{
  "dataset": "photos of arthropod specimens (BIOSCAN-5M)",
  "train_examples": 48750,
  "horizontal_flip": true,
  "patch_size": [2, 2],
  "optimizer": "muon",
  "nesterov": false,
  "l1_shrink": 0.003,
  "epochs": 15.0,
  "warmup_steps": 110,
  "weight_decay": 0.08,
  "adamw_weight_decay_other_params": 0.05
}
Rows from block 8 of a small image classifier, named by matrix and row number. Rows with one number belong to one neuron. Each number is 200 + 40 x the weight over its row's rms, rounded and kept within 0 to 999. All counts start at 0.
After each neuron's rows are labels from the 100 images, of 14976, where the neuron reaches its largest size: "responds to" is what is common among them. Only what is clearly more common there than usual is listed. The data: photos of arthropod specimens (BIOSCAN-5M).
# gate: MLP gate (model.blocks.8.mlp.gate.weight, 672x256), inputs 128-191
# fc1: MLP up (model.blocks.8.mlp.fc1.weight, 672x256), inputs 128-191
# fc2: MLP down (model.blocks.8.mlp.fc2.weight, 256x672, transposed), outputs 128-191

gate.593,195,204,221,164,181,261,227,164,191,225,191,198,239,234,205,187,234,210,212,220,191,184,213,108,192,253,202,248,225,160,181,183,128,191,198,196,226,184,234,189,178,130,183,170,184,110,216,253,232,166,182,182,225,215,180,225,145,155,235,166,217,291,192,141
fc1.593,189,180,124,236,182,199,187,207,226,206,255,252,208,229,202,207,201,212,226,208,129,195,185,221,222,153,217,193,185,208,240,125,210,137,125,154,136,200,252,190,199,256,178,174,150,198,185,174,197,233,173,190,205,141,198,184,118,169,227,192,254,165,247,159
fc2.593,184,156,185,193,160,192,187,212,204,204,306,204,179,208,231,206,224,187,195,124,231,210,199,152,105,231,322,198,107,169,203,174,163,207,225,252,263,183,86,256,212,96,112,186,199,288,227,197,234,202,240,143,194,173,183,224,137,185,216,163,154,188,171,170
responds to: order Coleoptera

gate.286,253,273,126,170,276,190,245,217,197,204,218,232,119,151,213,179,207,159,200,195,235,148,188,189,249,205,214,178,243,110,199,258,205,219,208,183,232,204,177,153,181,157,150,157,201,187,201,200,193,172,251,169,206,199,181,236,243,220,165,199,210,221,189,179
fc1.286,196,185,188,204,227,190,240,194,164,274,195,198,204,185,143,110,263,185,204,206,211,198,204,115,184,230,159,186,224,234,205,287,178,199,182,146,189,246,161,169,213,321,217,163,200,213,189,206,227,183,161,177,199,255,139,207,185,157,155,188,247,136,199,188
fc2.286,248,242,150,201,103,140,145,189,174,122,182,231,226,248,224,196,146,201,261,223,114,227,151,220,155,153,152,208,221,200,143,192,199,166,202,203,242,214,174,219,194,232,196,166,196,198,192,193,225,278,216,262,202,286,252,203,203,204,219,207,120,239,181,167
responds to: order Hemiptera

gate.210,9,200,200,273,200,200,250,199,200,200,200,200,200,200,200,217,200,200,243,263,200,221,209,200,96,200,200,200,200,186,211,200,200,200,124,200,200,270,144,200,245,200,212,200,200,231,102,200,200,145,206,200,200,200,109,200,200,220,200,200,274,200,211,200
fc1.210,200,200,197,238,222,241,200,200,205,200,200,244,200,200,200,200,348,206,180,200,337,155,139,200,234,240,200,206,200,200,224,200,189,167,200,200,87,200,200,216,200,175,167,200,194,200,200,200,200,258,136,310,189,200,227,200,200,175,200,224,146,200,186,200
fc2.210,200,200,200,200,200,200,200,200,118,200,200,200,201,218,200,167,200,200,200,201,334,191,201,198,91,200,201,200,137,200,200,200,200,200,200,201,200,200,208,132,199,200,200,200,200,142,199,199,200,200,200,200,201,200,127,200,200,200,200,138,200,11,201,200
responds to: order Coleoptera

gate.378,214,180,217,183,188,144,190,211,112,156,227,115,235,206,197,215,171,235,74,209,238,169,221,218,248,202,196,110,220,205,208,141,248,215,214,198,245,85,249,264,169,185,214,110,198,149,296,222,241,202,139,215,154,196,194,155,200,153,211,194,247,208,181,200
fc1.378,258,210,237,169,203,216,219,191,196,230,140,261,215,199,181,228,303,204,309,269,195,206,191,228,212,217,226,224,200,258,127,221,170,181,244,221,129,234,234,110,240,145,221,181,239,197,131,239,299,213,228,283,207,177,217,244,182,227,221,202,177,344,186,219
fc2.378,211,237,195,208,206,170,187,182,163,193,197,269,212,202,171,186,207,246,144,184,286,159,172,216,183,183,129,170,196,187,227,219,200,221,208,201,167,178,157,195,229,192,190,237,143,225,237,281,201,233,179,248,210,177,212,81,174,251,217,196,226,196,204,197
responds to: order Hymenoptera

gate.320,256,198,184,156,113,171,148,162,237,204,184,244,202,237,238,220,196,200,117,194,196,180,308,102,192,202,224,282,166,265,150,187,216,143,260,198,204,192,140,215,217,212,174,276,213,204,207,201,198,199,154,207,199,248,192,263,189,94,337,206,209,198,223,121
fc1.320,213,185,166,332,229,226,203,175,131,232,237,226,232,226,151,199,166,164,232,168,227,196,190,152,114,183,259,193,203,228,218,200,196,122,230,161,316,208,219,155,198,245,276,211,216,150,284,131,216,228,188,184,209,166,209,255,252,182,205,209,265,182,152,292
fc2.320,197,167,168,201,197,160,180,199,193,192,216,207,171,202,186,187,199,163,230,197,213,168,183,183,189,215,204,185,217,188,199,121,234,191,186,153,139,236,198,192,205,143,206,186,179,147,129,179,145,131,188,204,188,168,213,194,243,251,135,165,242,248,158,127
responds to: order Hemiptera

gate.344,66,200,188,168,204,209,187,197,189,160,211,203,204,216,199,235,206,214,181,190,193,261,208,150,144,145,275,199,143,183,214,138,238,184,102,186,201,135,228,209,188,176,244,176,181,159,198,172,227,212,205,158,231,176,219,189,194,159,248,206,284,200,157,166
fc1.344,195,143,188,201,225,260,180,205,215,195,204,124,203,183,115,197,196,188,151,188,204,231,228,219,209,208,176,196,281,164,198,209,203,198,187,197,179,204,179,216,191,243,185,98,191,162,199,193,126,210,222,156,197,199,199,138,199,210,228,203,257,218,215,245
fc2.344,134,241,273,236,213,239,187,232,209,240,216,225,227,200,209,194,235,239,213,283,166,118,184,194,107,243,246,264,173,249,201,208,140,218,232,194,273,155,216,239,181,199,193,168,262,212,116,190,254,208,158,229,130,100,222,242,205,180,160,233,194,255,165,196
responds to: order Coleoptera

gate.482,210,167,233,214,215,186,142,232,233,158,112,243,230,148,137,155,170,209,275,173,149,168,201,233,317,239,213,305,231,227,195,214,220,177,210,200,204,211,213,185,230,165,247,119,219,181,318,239,264,145,161,193,244,210,198,214,150,199,160,180,171,212,213,149
fc1.482,182,197,255,178,192,206,214,173,155,208,216,179,160,216,239,224,193,205,223,188,215,258,209,221,169,205,164,152,280,200,151,84,174,93,203,200,177,177,258,166,194,126,149,270,154,192,142,127,163,202,170,243,171,204,275,233,190,132,121,261,183,252,217,158
fc2.482,221,237,243,201,174,212,220,221,106,265,191,198,224,200,203,272,194,174,189,120,201,206,128,215,245,261,199,200,202,273,215,180,197,206,243,178,211,193,194,223,209,241,164,224,296,158,208,194,210,201,243,182,205,116,220,238,203,243,173,202,187,110,225,197
responds to: order Hymenoptera

gate.247,241,200,225,204,175,208,222,243,213,252,213,203,136,221,249,200,169,178,201,158,192,189,179,252,167,204,218,146,207,213,154,145,148,165,172,239,161,194,196,171,180,203,164,205,264,214,161,229,185,194,91,204,168,216,208,275,234,154,165,258,196,218,190,193
fc1.247,217,209,217,215,256,93,126,207,201,250,185,250,163,264,201,199,201,148,195,182,152,185,129,199,166,199,208,151,222,205,205,145,206,115,229,199,134,239,241,181,140,199,208,230,201,193,161,277,200,269,195,230,192,208,202,192,200,148,168,275,180,214,211,166
fc2.247,204,188,243,210,225,282,273,195,205,200,202,176,288,118,272,235,221,178,202,190,225,204,184,183,93,203,240,207,200,198,251,225,191,355,270,197,234,187,197,200,199,183,197,170,231,206,203,208,233,218,163,185,201,193,208,215,210,177,219,181,175,245,151,192
responds to: order Coleoptera; class Arachnida

gate.405,163,237,168,216,183,216,200,202,151,200,127,214,167,253,152,188,170,239,211,124,187,197,192,118,214,249,162,214,178,188,226,139,275,201,222,278,151,134,205,233,217,222,189,200,228,200,201,230,297,226,268,201,244,287,191,184,164,200,164,119,200,251,187,193
fc1.405,195,95,234,192,229,208,193,215,199,170,208,237,196,215,188,237,181,223,154,204,222,211,283,108,121,277,214,222,216,143,130,202,206,176,176,205,208,143,192,187,199,171,242,192,201,176,177,194,177,262,205,255,234,287,215,161,132,177,230,118,254,196,221,213
fc2.405,194,123,159,125,200,206,230,199,243,118,220,243,172,247,210,219,221,195,226,296,219,228,207,111,205,170,197,196,196,212,165,294,166,218,265,19,207,188,179,220,169,194,146,130,159,165,225,237,198,169,282,193,174,260,161,183,174,201,133,253,182,221,190,172
responds to: order Hymenoptera

gate.47,173,200,130,200,205,230,198,225,248,143,181,200,200,201,200,275,200,200,177,200,200,200,228,246,239,217,197,200,187,201,201,200,200,200,224,200,200,239,244,200,200,200,200,200,194,200,200,179,200,234,307,200,251,237,143,199,200,200,200,200,181,167,200,201
fc1.47,181,200,200,200,143,200,200,200,192,242,199,179,182,277,200,200,198,201,257,153,215,328,200,200,181,134,235,200,202,244,200,176,200,52,200,200,200,132,200,223,161,200,200,181,200,200,200,219,200,192,142,200,157,65,200,199,200,235,200,200,200,319,132,200
fc2.47,196,202,200,200,199,204,192,201,201,200,187,200,200,200,195,199,200,200,194,201,200,202,200,200,189,203,202,345,200,197,200,200,200,151,199,201,200,200,198,198,199,199,199,139,200,200,201,200,200,201,199,200,201,202,198,202,201,202,200,202,171,0,200,199
responds to: order Hemiptera

gate.469,193,142,169,135,186,269,225,205,240,154,216,201,259,218,183,119,259,228,152,320,237,182,185,183,230,292,234,233,198,279,193,241,183,174,220,196,214,316,244,188,256,245,168,136,136,196,171,172,276,193,209,206,227,149,241,195,197,277,183,184,228,238,189,180
fc1.469,218,121,190,187,203,192,206,260,212,147,146,214,203,239,208,181,228,204,143,213,210,198,167,191,285,131,226,178,188,229,238,230,186,98,184,163,193,286,251,137,183,214,202,188,111,245,229,163,247,160,207,238,161,205,201,257,110,177,145,207,150,241,166,117
fc2.469,195,280,216,233,219,258,191,74,173,322,228,155,197,172,183,207,251,201,197,225,160,169,262,205,186,71,214,207,190,212,174,132,205,176,168,182,214,170,198,282,187,242,267,218,202,216,221,236,199,208,191,147,228,200,217,99,252,151,247,198,213,177,236,160
responds to: order Hemiptera; family Aleyrodidae

gate.350,192,209,266,220,193,180,184,151,174,169,184,173,172,121,259,171,174,234,189,143,64,156,207,188,180,200,254,196,200,192,253,233,197,198,196,184,204,268,188,185,203,277,147,201,224,137,251,186,189,234,264,216,226,269,232,194,213,180,238,162,76,151,195,165
fc1.350,277,196,246,281,220,237,191,116,207,203,107,235,149,202,260,188,187,201,181,194,140,163,79,208,142,247,237,189,196,185,260,116,144,149,204,163,194,287,268,198,186,235,243,195,197,211,220,196,159,213,145,225,219,206,208,198,179,185,160,210,197,202,159,163
fc2.350,232,196,199,176,218,235,233,213,306,155,269,222,196,201,201,209,226,216,163,169,214,226,227,203,252,232,123,177,198,196,122,210,210,201,184,183,210,201,204,165,214,177,188,197,200,197,203,224,223,227,228,304,221,401,265,203,136,279,162,210,207,207,211,203
responds to: order Hemiptera

gate.360,233,192,211,216,159,199,153,209,200,132,185,212,232,178,201,232,167,73,199,200,189,190,181,174,143,201,203,283,221,150,199,193,203,168,188,202,106,234,201,201,166,184,200,201,207,222,203,243,154,200,229,165,158,174,203,211,225,197,234,187,176,157,168,193
fc1.360,204,199,157,192,244,68,238,223,198,220,230,242,250,222,197,197,247,203,190,207,210,198,204,180,200,186,189,202,200,218,201,201,164,276,202,195,228,201,141,197,231,199,161,198,182,197,110,130,256,199,111,218,230,148,199,227,212,200,212,195,251,163,194,207
fc2.360,216,206,208,158,203,145,197,199,198,90,200,196,287,255,234,201,202,157,200,214,286,198,204,138,208,212,207,223,185,201,154,192,203,211,299,200,205,224,222,211,147,214,202,194,189,207,137,202,203,206,242,176,172,250,149,230,184,199,175,215,201,199,174,113
responds to: order Hemiptera

gate.418,173,131,188,203,207,198,113,191,247,199,259,175,197,250,152,178,304,199,207,76,187,214,194,123,210,200,232,133,222,198,219,214,231,260,213,230,114,156,130,90,241,189,199,184,290,197,172,242,308,123,209,253,199,195,169,201,164,222,200,178,137,161,199,162
fc1.418,227,165,213,185,202,193,189,199,200,201,137,155,179,173,201,307,248,173,242,163,188,237,212,194,239,229,235,172,186,237,189,253,238,286,264,164,194,222,121,174,276,168,236,202,227,241,183,197,217,211,178,203,187,240,194,193,201,201,159,207,222,165,191,189
fc2.418,170,202,208,172,220,183,171,233,89,199,201,346,175,217,195,165,183,210,156,240,253,209,160,211,205,160,230,214,161,159,263,203,226,194,159,214,200,188,277,181,133,222,182,250,216,244,115,204,236,276,222,200,186,175,160,270,195,204,254,158,182,202,216,150
responds to: order Coleoptera

gate.603,129,161,154,202,146,192,114,258,247,213,248,207,169,220,241,262,257,197,181,153,271,226,153,201,262,271,222,273,66,179,226,227,250,212,205,208,205,186,194,194,213,232,202,145,198,200,161,191,202,171,234,180,206,127,114,219,275,238,219,163,188,182,199,142
fc1.603,170,173,216,181,203,245,159,188,203,185,250,200,117,236,212,164,185,217,286,187,284,288,209,166,222,255,212,310,199,136,264,190,255,206,164,236,114,221,223,202,248,141,205,142,214,199,224,179,180,235,213,221,217,199,199,217,223,261,167,197,234,177,320,192
fc2.603,182,240,192,193,245,176,196,230,198,209,167,144,231,201,134,251,196,203,272,178,184,165,109,95,219,180,167,194,140,166,215,220,197,214,287,245,277,154,205,200,140,155,256,176,212,135,198,209,202,195,135,194,195,194,281,231,232,200,279,165,214,183,204,258
responds to: order Coleoptera