config.yaml
dataset: "photos of arthropod specimens (BIOSCAN-5M)"
crop_scale_min: 0.7
arch: "convformer"
norm: "rmsnorm"
widths: [64, 128, 256]
kernel_size: 7
momentum: 0.95
orthogonalizer: "newton_schulz_5"
adamw_lr_other_params: 0.0026
batch_size: 128
warmup_steps: 110
adamw_weight_decay_other_params: 0.05
Rows from block 6, named by matrix and row number. Rows with one number belong to one neuron. Each number is 50 + 12 x the weight over the matrix's rms, rounded and kept within 0 to 99. All counts start at 0.
# gate: MLP gate (model.blocks.6.mlp.gate.weight, 336x128), inputs 0-127
# fc1: MLP up (model.blocks.6.mlp.fc1.weight, 336x128), inputs 0-127
# fc2: MLP down (model.blocks.6.mlp.fc2.weight, 128x336, transposed), outputs 0-127
gate.181:45 43 39 41 34 64 53 49 26 50 51 57 49 60 30 22 71 35 34 52 48 57 58 35 51 48 68 32 36 65 61 22 35 52 62 47 64 91 56 68 38 21 55 55 53 31 40 50 62 22 51 54 45 17 49 32 46 36 34 61 60 53 44 54 38 59 34 25 68 44 44 49 21 39 36 46 75 46 52 33 64 32 55 55 75 60 53 33 41 63 51 52 38 60 53 49 55 55 60 38 33 56 38 49 28 57 49 44 98 59 23 24 70 44 73 24 43 29 40 44 58 68 40 66 50 58 52 56
gate.182:56 50 31 51 51 21 56 48 51 64 28 62 52 51 70 54 50 35 28 46 31 41 39 51 28 35 17 31 50 49 52 25 39 56 34 56 81 33 56 52 07 69 57 31 40 72 92 46 51 61 56 36 46 50 43 62 39 28 42 71 55 20 47 33 30 55 50 37 50 32 31 50 43 80 29 09 65 35 34 66 14 64 52 57 53 45 52 52 79 44 45 42 11 40 45 62 55 34 44 59 71 50 30 29 53 53 73 36 69 36 42 53 54 30 52 74 50 36 48 51 49 40 53 43 75 51 04 50
gate.183:42 52 51 75 30 39 59 48 25 52 69 36 54 52 51 49 33 54 35 58 56 61 59 39 39 49 28 53 65 66 47 54 52 46 27 64 90 61 35 58 42 28 62 45 50 31 59 46 27 54 48 52 79 41 28 76 64 55 55 64 61 56 54 40 46 51 72 41 31 61 54 50 45 64 38 78 47 74 71 46 38 41 18 50 47 40 76 46 79 02 57 33 62 56 63 31 32 35 62 44 46 49 47 62 31 27 61 48 52 29 50 70 57 62 24 62 68 31 54 45 49 55 46 52 48 39 47 56
gate.184:50 50 50 52 54 50 50 48 50 50 58 51 50 50 56 50 50 50 50 50 50 50 50 50 50 45 54 50 47 50 49 58 46 50 50 46 50 48 47 50 50 50 50 50 50 50 50 47 50 50 50 50 50 50 54 50 50 48 51 50 50 50 50 50 50 50 52 47 50 50 50 50 50 49 50 50 42 50 50 50 39 50 45 51 50 50 48 50 47 57 50 50 51 50 38 53 54 50 50 50 42 50 50 50 48 47 59 51 54 50 52 51 56 50 50 50 50 50 50 50 44 50 50 50 50 50 50 48
gate.185:50 49 50 50 57 50 50 50 50 50 50 50 50 50 50 50 49 50 50 50 50 50 52 50 50 50 48 51 50 50 50 50 50 50 51 50 50 50 54 52 48 50 51 50 53 50 50 50 54 52 47 50 50 50 52 50 51 50 50 51 50 49 50 50 50 50 50 50 50 50 50 50 51 50 51 50 50 50 50 50 50 50 50 50 50 45 44 50 44 50 49 50 50 50 50 49 50 49 50 50 50 50 50 50 50 51 50 50 50 56 50 50 50 50 50 50 54 50 51 49 47 50 50 50 44 50 52 59
gate.186:42 69 83 79 60 00 58 49 48 51 49 80 22 48 51 65 38 63 31 74 51 48 42 55 53 36 52 80 58 62 41 18 45 52 32 78 61 54 58 55 55 42 80 37 46 51 49 63 41 77 99 57 74 56 31 35 59 23 47 38 40 54 78 49 53 31 39 48 48 64 98 55 54 41 41 78 21 30 41 57 06 41 49 99 74 71 56 45 90 49 21 28 57 49 17 71 67 62 55 25 59 43 59 40 61 21 53 51 54 40 40 29 20 62 37 61 44 48 66 74 17 84 50 30 51 63 64 33
gate.188:50 50 50 54 50 50 50 55 50 50 51 50 50 50 50 50 50 51 50 50 50 50 50 50 50 47 50 50 50 56 47 50 50 50 50 50 50 50 50 50 50 51 46 50 50 50 50 50 50 50 50 50 50 50 50 50 48 43 50 54 50 52 51 50 50 50 50 55 50 52 50 50 50 50 51 50 50 50 50 50 48 50 49 50 50 50 50 50 49 50 50 50 49 50 50 50 51 50 50 50 50 50 50 50 50 53 50 50 50 50 50 50 50 50 50 47 50 50 50 50 50 50 50 50 50 48 50 50
gate.189:47 69 49 43 51 52 29 49 40 47 47 55 66 52 49 49 49 34 44 48 66 43 45 41 51 37 57 59 36 55 29 57 45 31 52 51 59 37 63 37 50 67 31 49 47 55 57 28 82 51 58 65 57 47 59 26 57 56 56 48 51 57 38 41 63 43 42 56 53 57 54 49 52 56 50 42 53 44 51 34 51 73 49 39 31 56 48 44 52 47 47 41 26 52 55 48 47 54 52 33 61 50 57 49 55 79 41 53 52 44 55 65 56 46 60 37 46 61 48 21 44 30 56 75 76 37 21 49
fc1.181:64 31 54 67 51 50 49 70 31 37 38 54 64 36 62 74 44 49 81 55 31 43 45 47 59 47 50 50 50 56 39 54 68 45 50 27 53 74 62 57 20 52 29 46 59 36 68 40 73 50 49 32 61 57 55 49 44 38 25 45 31 44 11 36 30 46 43 45 55 59 73 42 76 63 28 48 60 34 33 38 48 64 34 71 57 62 37 61 43 64 42 33 76 53 38 50 47 54 51 71 49 47 62 29 73 29 56 61 32 31 57 30 16 34 57 70 63 46 59 51 45 29 53 34 49 55 48 49
fc1.182:72 70 77 58 41 31 40 24 48 45 20 56 50 60 67 34 37 59 44 52 52 48 61 63 67 40 45 51 81 49 56 81 48 49 78 23 67 29 56 06 50 47 60 52 69 40 55 50 79 63 48 30 45 56 50 47 47 48 42 40 73 74 34 57 45 49 45 44 48 86 57 61 41 23 47 44 32 59 70 38 65 61 32 34 66 50 34 68 39 43 51 48 70 63 34 21 68 28 56 37 51 67 65 63 63 59 19 26 35 80 42 39 42 44 59 45 50 54 67 64 35 53 45 50 39 72 63 54
fc1.183:49 38 50 26 50 26 55 57 63 54 65 53 47 54 55 58 66 52 24 52 37 55 51 51 50 49 51 60 57 73 47 00 50 55 40 60 60 53 70 48 32 73 57 51 38 46 64 32 50 17 51 39 44 36 25 54 55 49 51 77 50 53 62 49 40 56 65 30 58 22 42 25 43 60 50 49 54 60 69 38 06 29 46 55 65 51 64 60 39 39 39 40 50 50 37 81 47 43 69 50 48 39 58 46 51 36 38 24 47 42 58 40 25 42 42 36 68 59 56 45 59 39 54 37 49 51 08 57
fc1.184:50 51 50 56 50 57 50 50 50 50 50 50 57 51 59 50 50 50 50 50 50 53 50 50 50 50 52 49 50 47 50 50 46 50 50 50 50 50 49 50 51 50 50 50 50 50 63 39 50 50 52 51 50 50 50 50 53 42 50 54 48 50 51 50 49 50 50 49 57 50 50 50 50 50 50 50 50 50 42 50 49 49 42 50 50 50 47 51 50 55 45 48 50 50 47 50 52 50 50 52 49 50 49 50 45 49 50 50 53 55 50 54 52 50 50 42 50 50 50 50 50 57 45 50 50 50 50 50
fc1.185:50 50 50 49 54 50 50 50 49 51 52 51 50 50 51 50 50 50 50 50 50 50 50 51 50 50 50 52 48 50 50 50 50 50 52 50 50 50 53 50 50 50 50 50 50 50 52 49 52 50 50 50 50 50 57 50 50 50 50 51 50 47 50 50 50 50 50 50 50 50 51 50 50 50 51 50 52 59 50 49 50 50 50 52 50 50 50 50 50 50 43 50 44 50 52 45 48 50 50 50 50 50 50 50 50 50 50 50 50 56 50 49 44 50 50 50 50 50 50 50 50 50 50 50 50 50 50 56
fc1.186:36 69 67 63 66 59 74 37 38 59 62 31 85 56 45 57 54 67 36 45 53 64 80 33 75 39 50 49 75 50 41 88 55 57 35 50 40 00 95 51 15 56 49 29 53 70 27 53 24 74 19 34 65 45 11 54 55 41 44 42 49 50 59 60 99 29 80 39 87 58 69 53 53 45 43 63 58 59 54 65 50 49 10 61 42 20 50 55 62 38 18 16 52 43 21 48 49 77 50 48 51 54 52 17 63 67 38 59 59 52 60 56 47 30 26 52 59 00 80 62 36 53 08 55 42 47 25 60
fc1.188:50 50 50 50 40 50 48 51 50 50 56 50 50 50 50 49 50 50 50 50 50 50 50 50 50 50 49 50 49 50 52 51 50 52 48 46 50 50 50 50 50 52 50 50 50 50 50 48 50 50 50 46 50 44 52 50 59 46 50 49 59 50 50 50 50 60 50 55 50 50 50 57 50 50 50 49 50 50 52 50 50 50 50 50 50 50 50 58 50 50 50 51 50 50 49 50 50 50 51 50 50 48 50 50 50 50 49 50 50 50 50 50 50 50 50 49 50 50 50 51 50 50 50 47 50 50 46 50
fc1.189:37 40 41 48 35 46 60 40 58 38 48 63 56 50 56 60 55 57 48 30 39 38 48 50 55 37 65 61 48 41 71 37 50 50 71 51 51 57 50 53 50 73 52 52 54 48 49 61 40 39 74 44 55 46 50 46 56 44 52 41 33 53 65 47 49 40 77 71 49 60 41 64 51 51 40 63 57 69 49 56 50 62 74 29 55 41 64 72 49 47 49 61 45 39 30 58 53 53 43 46 50 41 46 37 76 47 74 52 35 52 50 48 52 44 49 45 20 50 45 75 52 60 55 57 43 52 74 58
fc2.181:54 48 42 59 61 40 52 45 19 46 42 23 60 59 45 76 33 64 50 45 56 29 56 47 63 42 54 55 60 55 43 33 67 46 74 56 29 18 72 47 59 42 43 30 01 50 50 51 39 72 50 80 32 69 61 19 57 06 53 76 62 39 69 53 46 34 33 48 51 49 51 59 63 42 35 63 50 49 47 57 51 55 66 41 71 60 65 47 38 41 47 40 53 79 72 53 51 47 82 25 33 40 35 46 31 60 65 70 54 31 56 48 52 37 41 30 53 57 51 47 73 74 51 40 78 54 42 60
fc2.182:67 71 39 51 44 40 69 80 34 72 47 47 54 56 37 59 48 51 51 31 38 53 00 45 68 52 56 32 27 53 49 48 34 50 62 50 52 01 62 48 14 48 64 75 50 52 75 42 41 08 31 55 46 62 46 59 29 63 38 49 46 56 99 65 51 25 57 70 50 36 03 75 49 34 53 21 37 51 55 65 61 50 55 70 63 24 35 39 58 72 76 43 48 56 53 52 66 51 50 74 33 50 36 42 50 49 24 49 40 52 23 61 74 59 26 44 71 47 84 71 99 48 16 37 73 53 54 37
fc2.183:69 56 47 49 37 79 48 52 44 99 69 71 95 42 56 39 53 52 29 54 48 44 51 44 69 36 44 69 40 50 55 51 56 46 49 39 33 44 50 55 45 19 60 63 86 48 37 71 54 57 65 79 19 85 82 31 27 72 59 53 73 28 47 45 48 25 24 45 36 56 67 19 59 36 55 47 49 38 11 48 45 69 54 41 34 36 42 55 32 54 55 47 54 24 51 55 48 59 63 44 63 59 54 63 31 50 28 74 40 61 54 40 49 82 54 47 45 41 54 65 39 37 48 42 50 29 28 58
fc2.184:50 50 50 50 50 50 50 50 50 50 50 50 50 50 50 50 50 50 44 50 50 50 50 50 50 50 50 50 50 50 50 50 50 50 46 50 50 50 50 50 50 50 51 42 50 50 52 50 50 48 50 50 50 50 50 49 50 50 50 50 50 50 50 50 50 50 50 50 50 50 50 50 50 50 50 50 50 50 50 49 50 50 50 50 50 53 44 50 50 50 58 50 50 50 50 50 50 50 50 50 52 50 50 50 53 50 50 50 50 50 50 50 50 50 50 50 55 49 50 50 50 50 50 50 50 50 50 48
fc2.185:50 50 50 50 50 50 50 51 50 50 50 50 54 50 50 49 50 50 50 50 50 50 50 50 50 50 50 50 50 50 50 50 50 50 50 50 50 50 50 50 50 50 50 50 50 50 50 50 48 50 50 50 50 50 50 50 45 50 50 50 50 50 50 50 50 50 50 50 50 50 50 50 50 50 50 50 50 50 50 50 50 55 50 48 50 50 50 50 50 50 50 50 50 50 50 50 50 50 50 49 50 50 50 50 50 50 50 50 50 50 50 50 50 50 50 50 50 50 50 50 50 50 50 50 51 50 45 50
fc2.186:42 13 50 52 72 87 63 30 40 57 49 68 40 32 37 48 46 55 47 16 64 43 45 52 72 67 56 32 51 48 41 62 49 67 25 50 45 36 30 54 62 23 55 35 50 50 70 23 57 21 64 28 85 59 55 37 56 52 40 54 99 57 48 11 44 50 71 35 55 46 68 49 40 42 70 66 33 40 54 85 50 57 57 39 51 35 69 59 32 34 22 53 61 49 58 42 56 45 82 57 59 49 36 11 48 48 58 72 48 99 72 79 57 38 26 49 48 34 40 54 49 40 15 38 45 76 58 49
fc2.188:50 50 50 50 50 50 50 50 50 50 51 50 50 50 50 51 50 50 50 50 50 50 50 50 50 50 50 50 50 50 50 50 50 50 50 57 50 50 50 50 50 50 50 50 50 50 50 50 50 50 49 50 50 50 50 50 50 50 50 50 50 50 50 50 50 50 50 50 50 50 50 48 50 53 50 50 50 50 50 50 50 50 50 46 50 50 49 50 50 50 50 50 50 50 50 50 50 50 50 50 50 50 50 50 50 50 50 50 48 51 50 50 50 50 50 50 48 50 50 50 50 50 50 50 50 50 50 50
fc2.189:80 54 61 48 50 46 54 49 49 51 50 43 68 47 43 60 42 61 49 46 53 50 38 53 62 42 47 44 51 59 44 52 38 49 50 55 50 48 51 42 57 49 49 62 26 61 59 14 62 49 53 55 44 53 79 42 47 47 43 64 41 64 50 53 42 48 53 55 59 56 50 48 59 49 43 47 53 48 49 33 36 55 48 46 57 54 49 35 68 47 52 51 53 45 50 69 52 22 48 32 48 48 35 42 52 48 50 33 28 28 83 54 51 51 44 68 50 35 64 76 37 51 58 52 34 56 40 58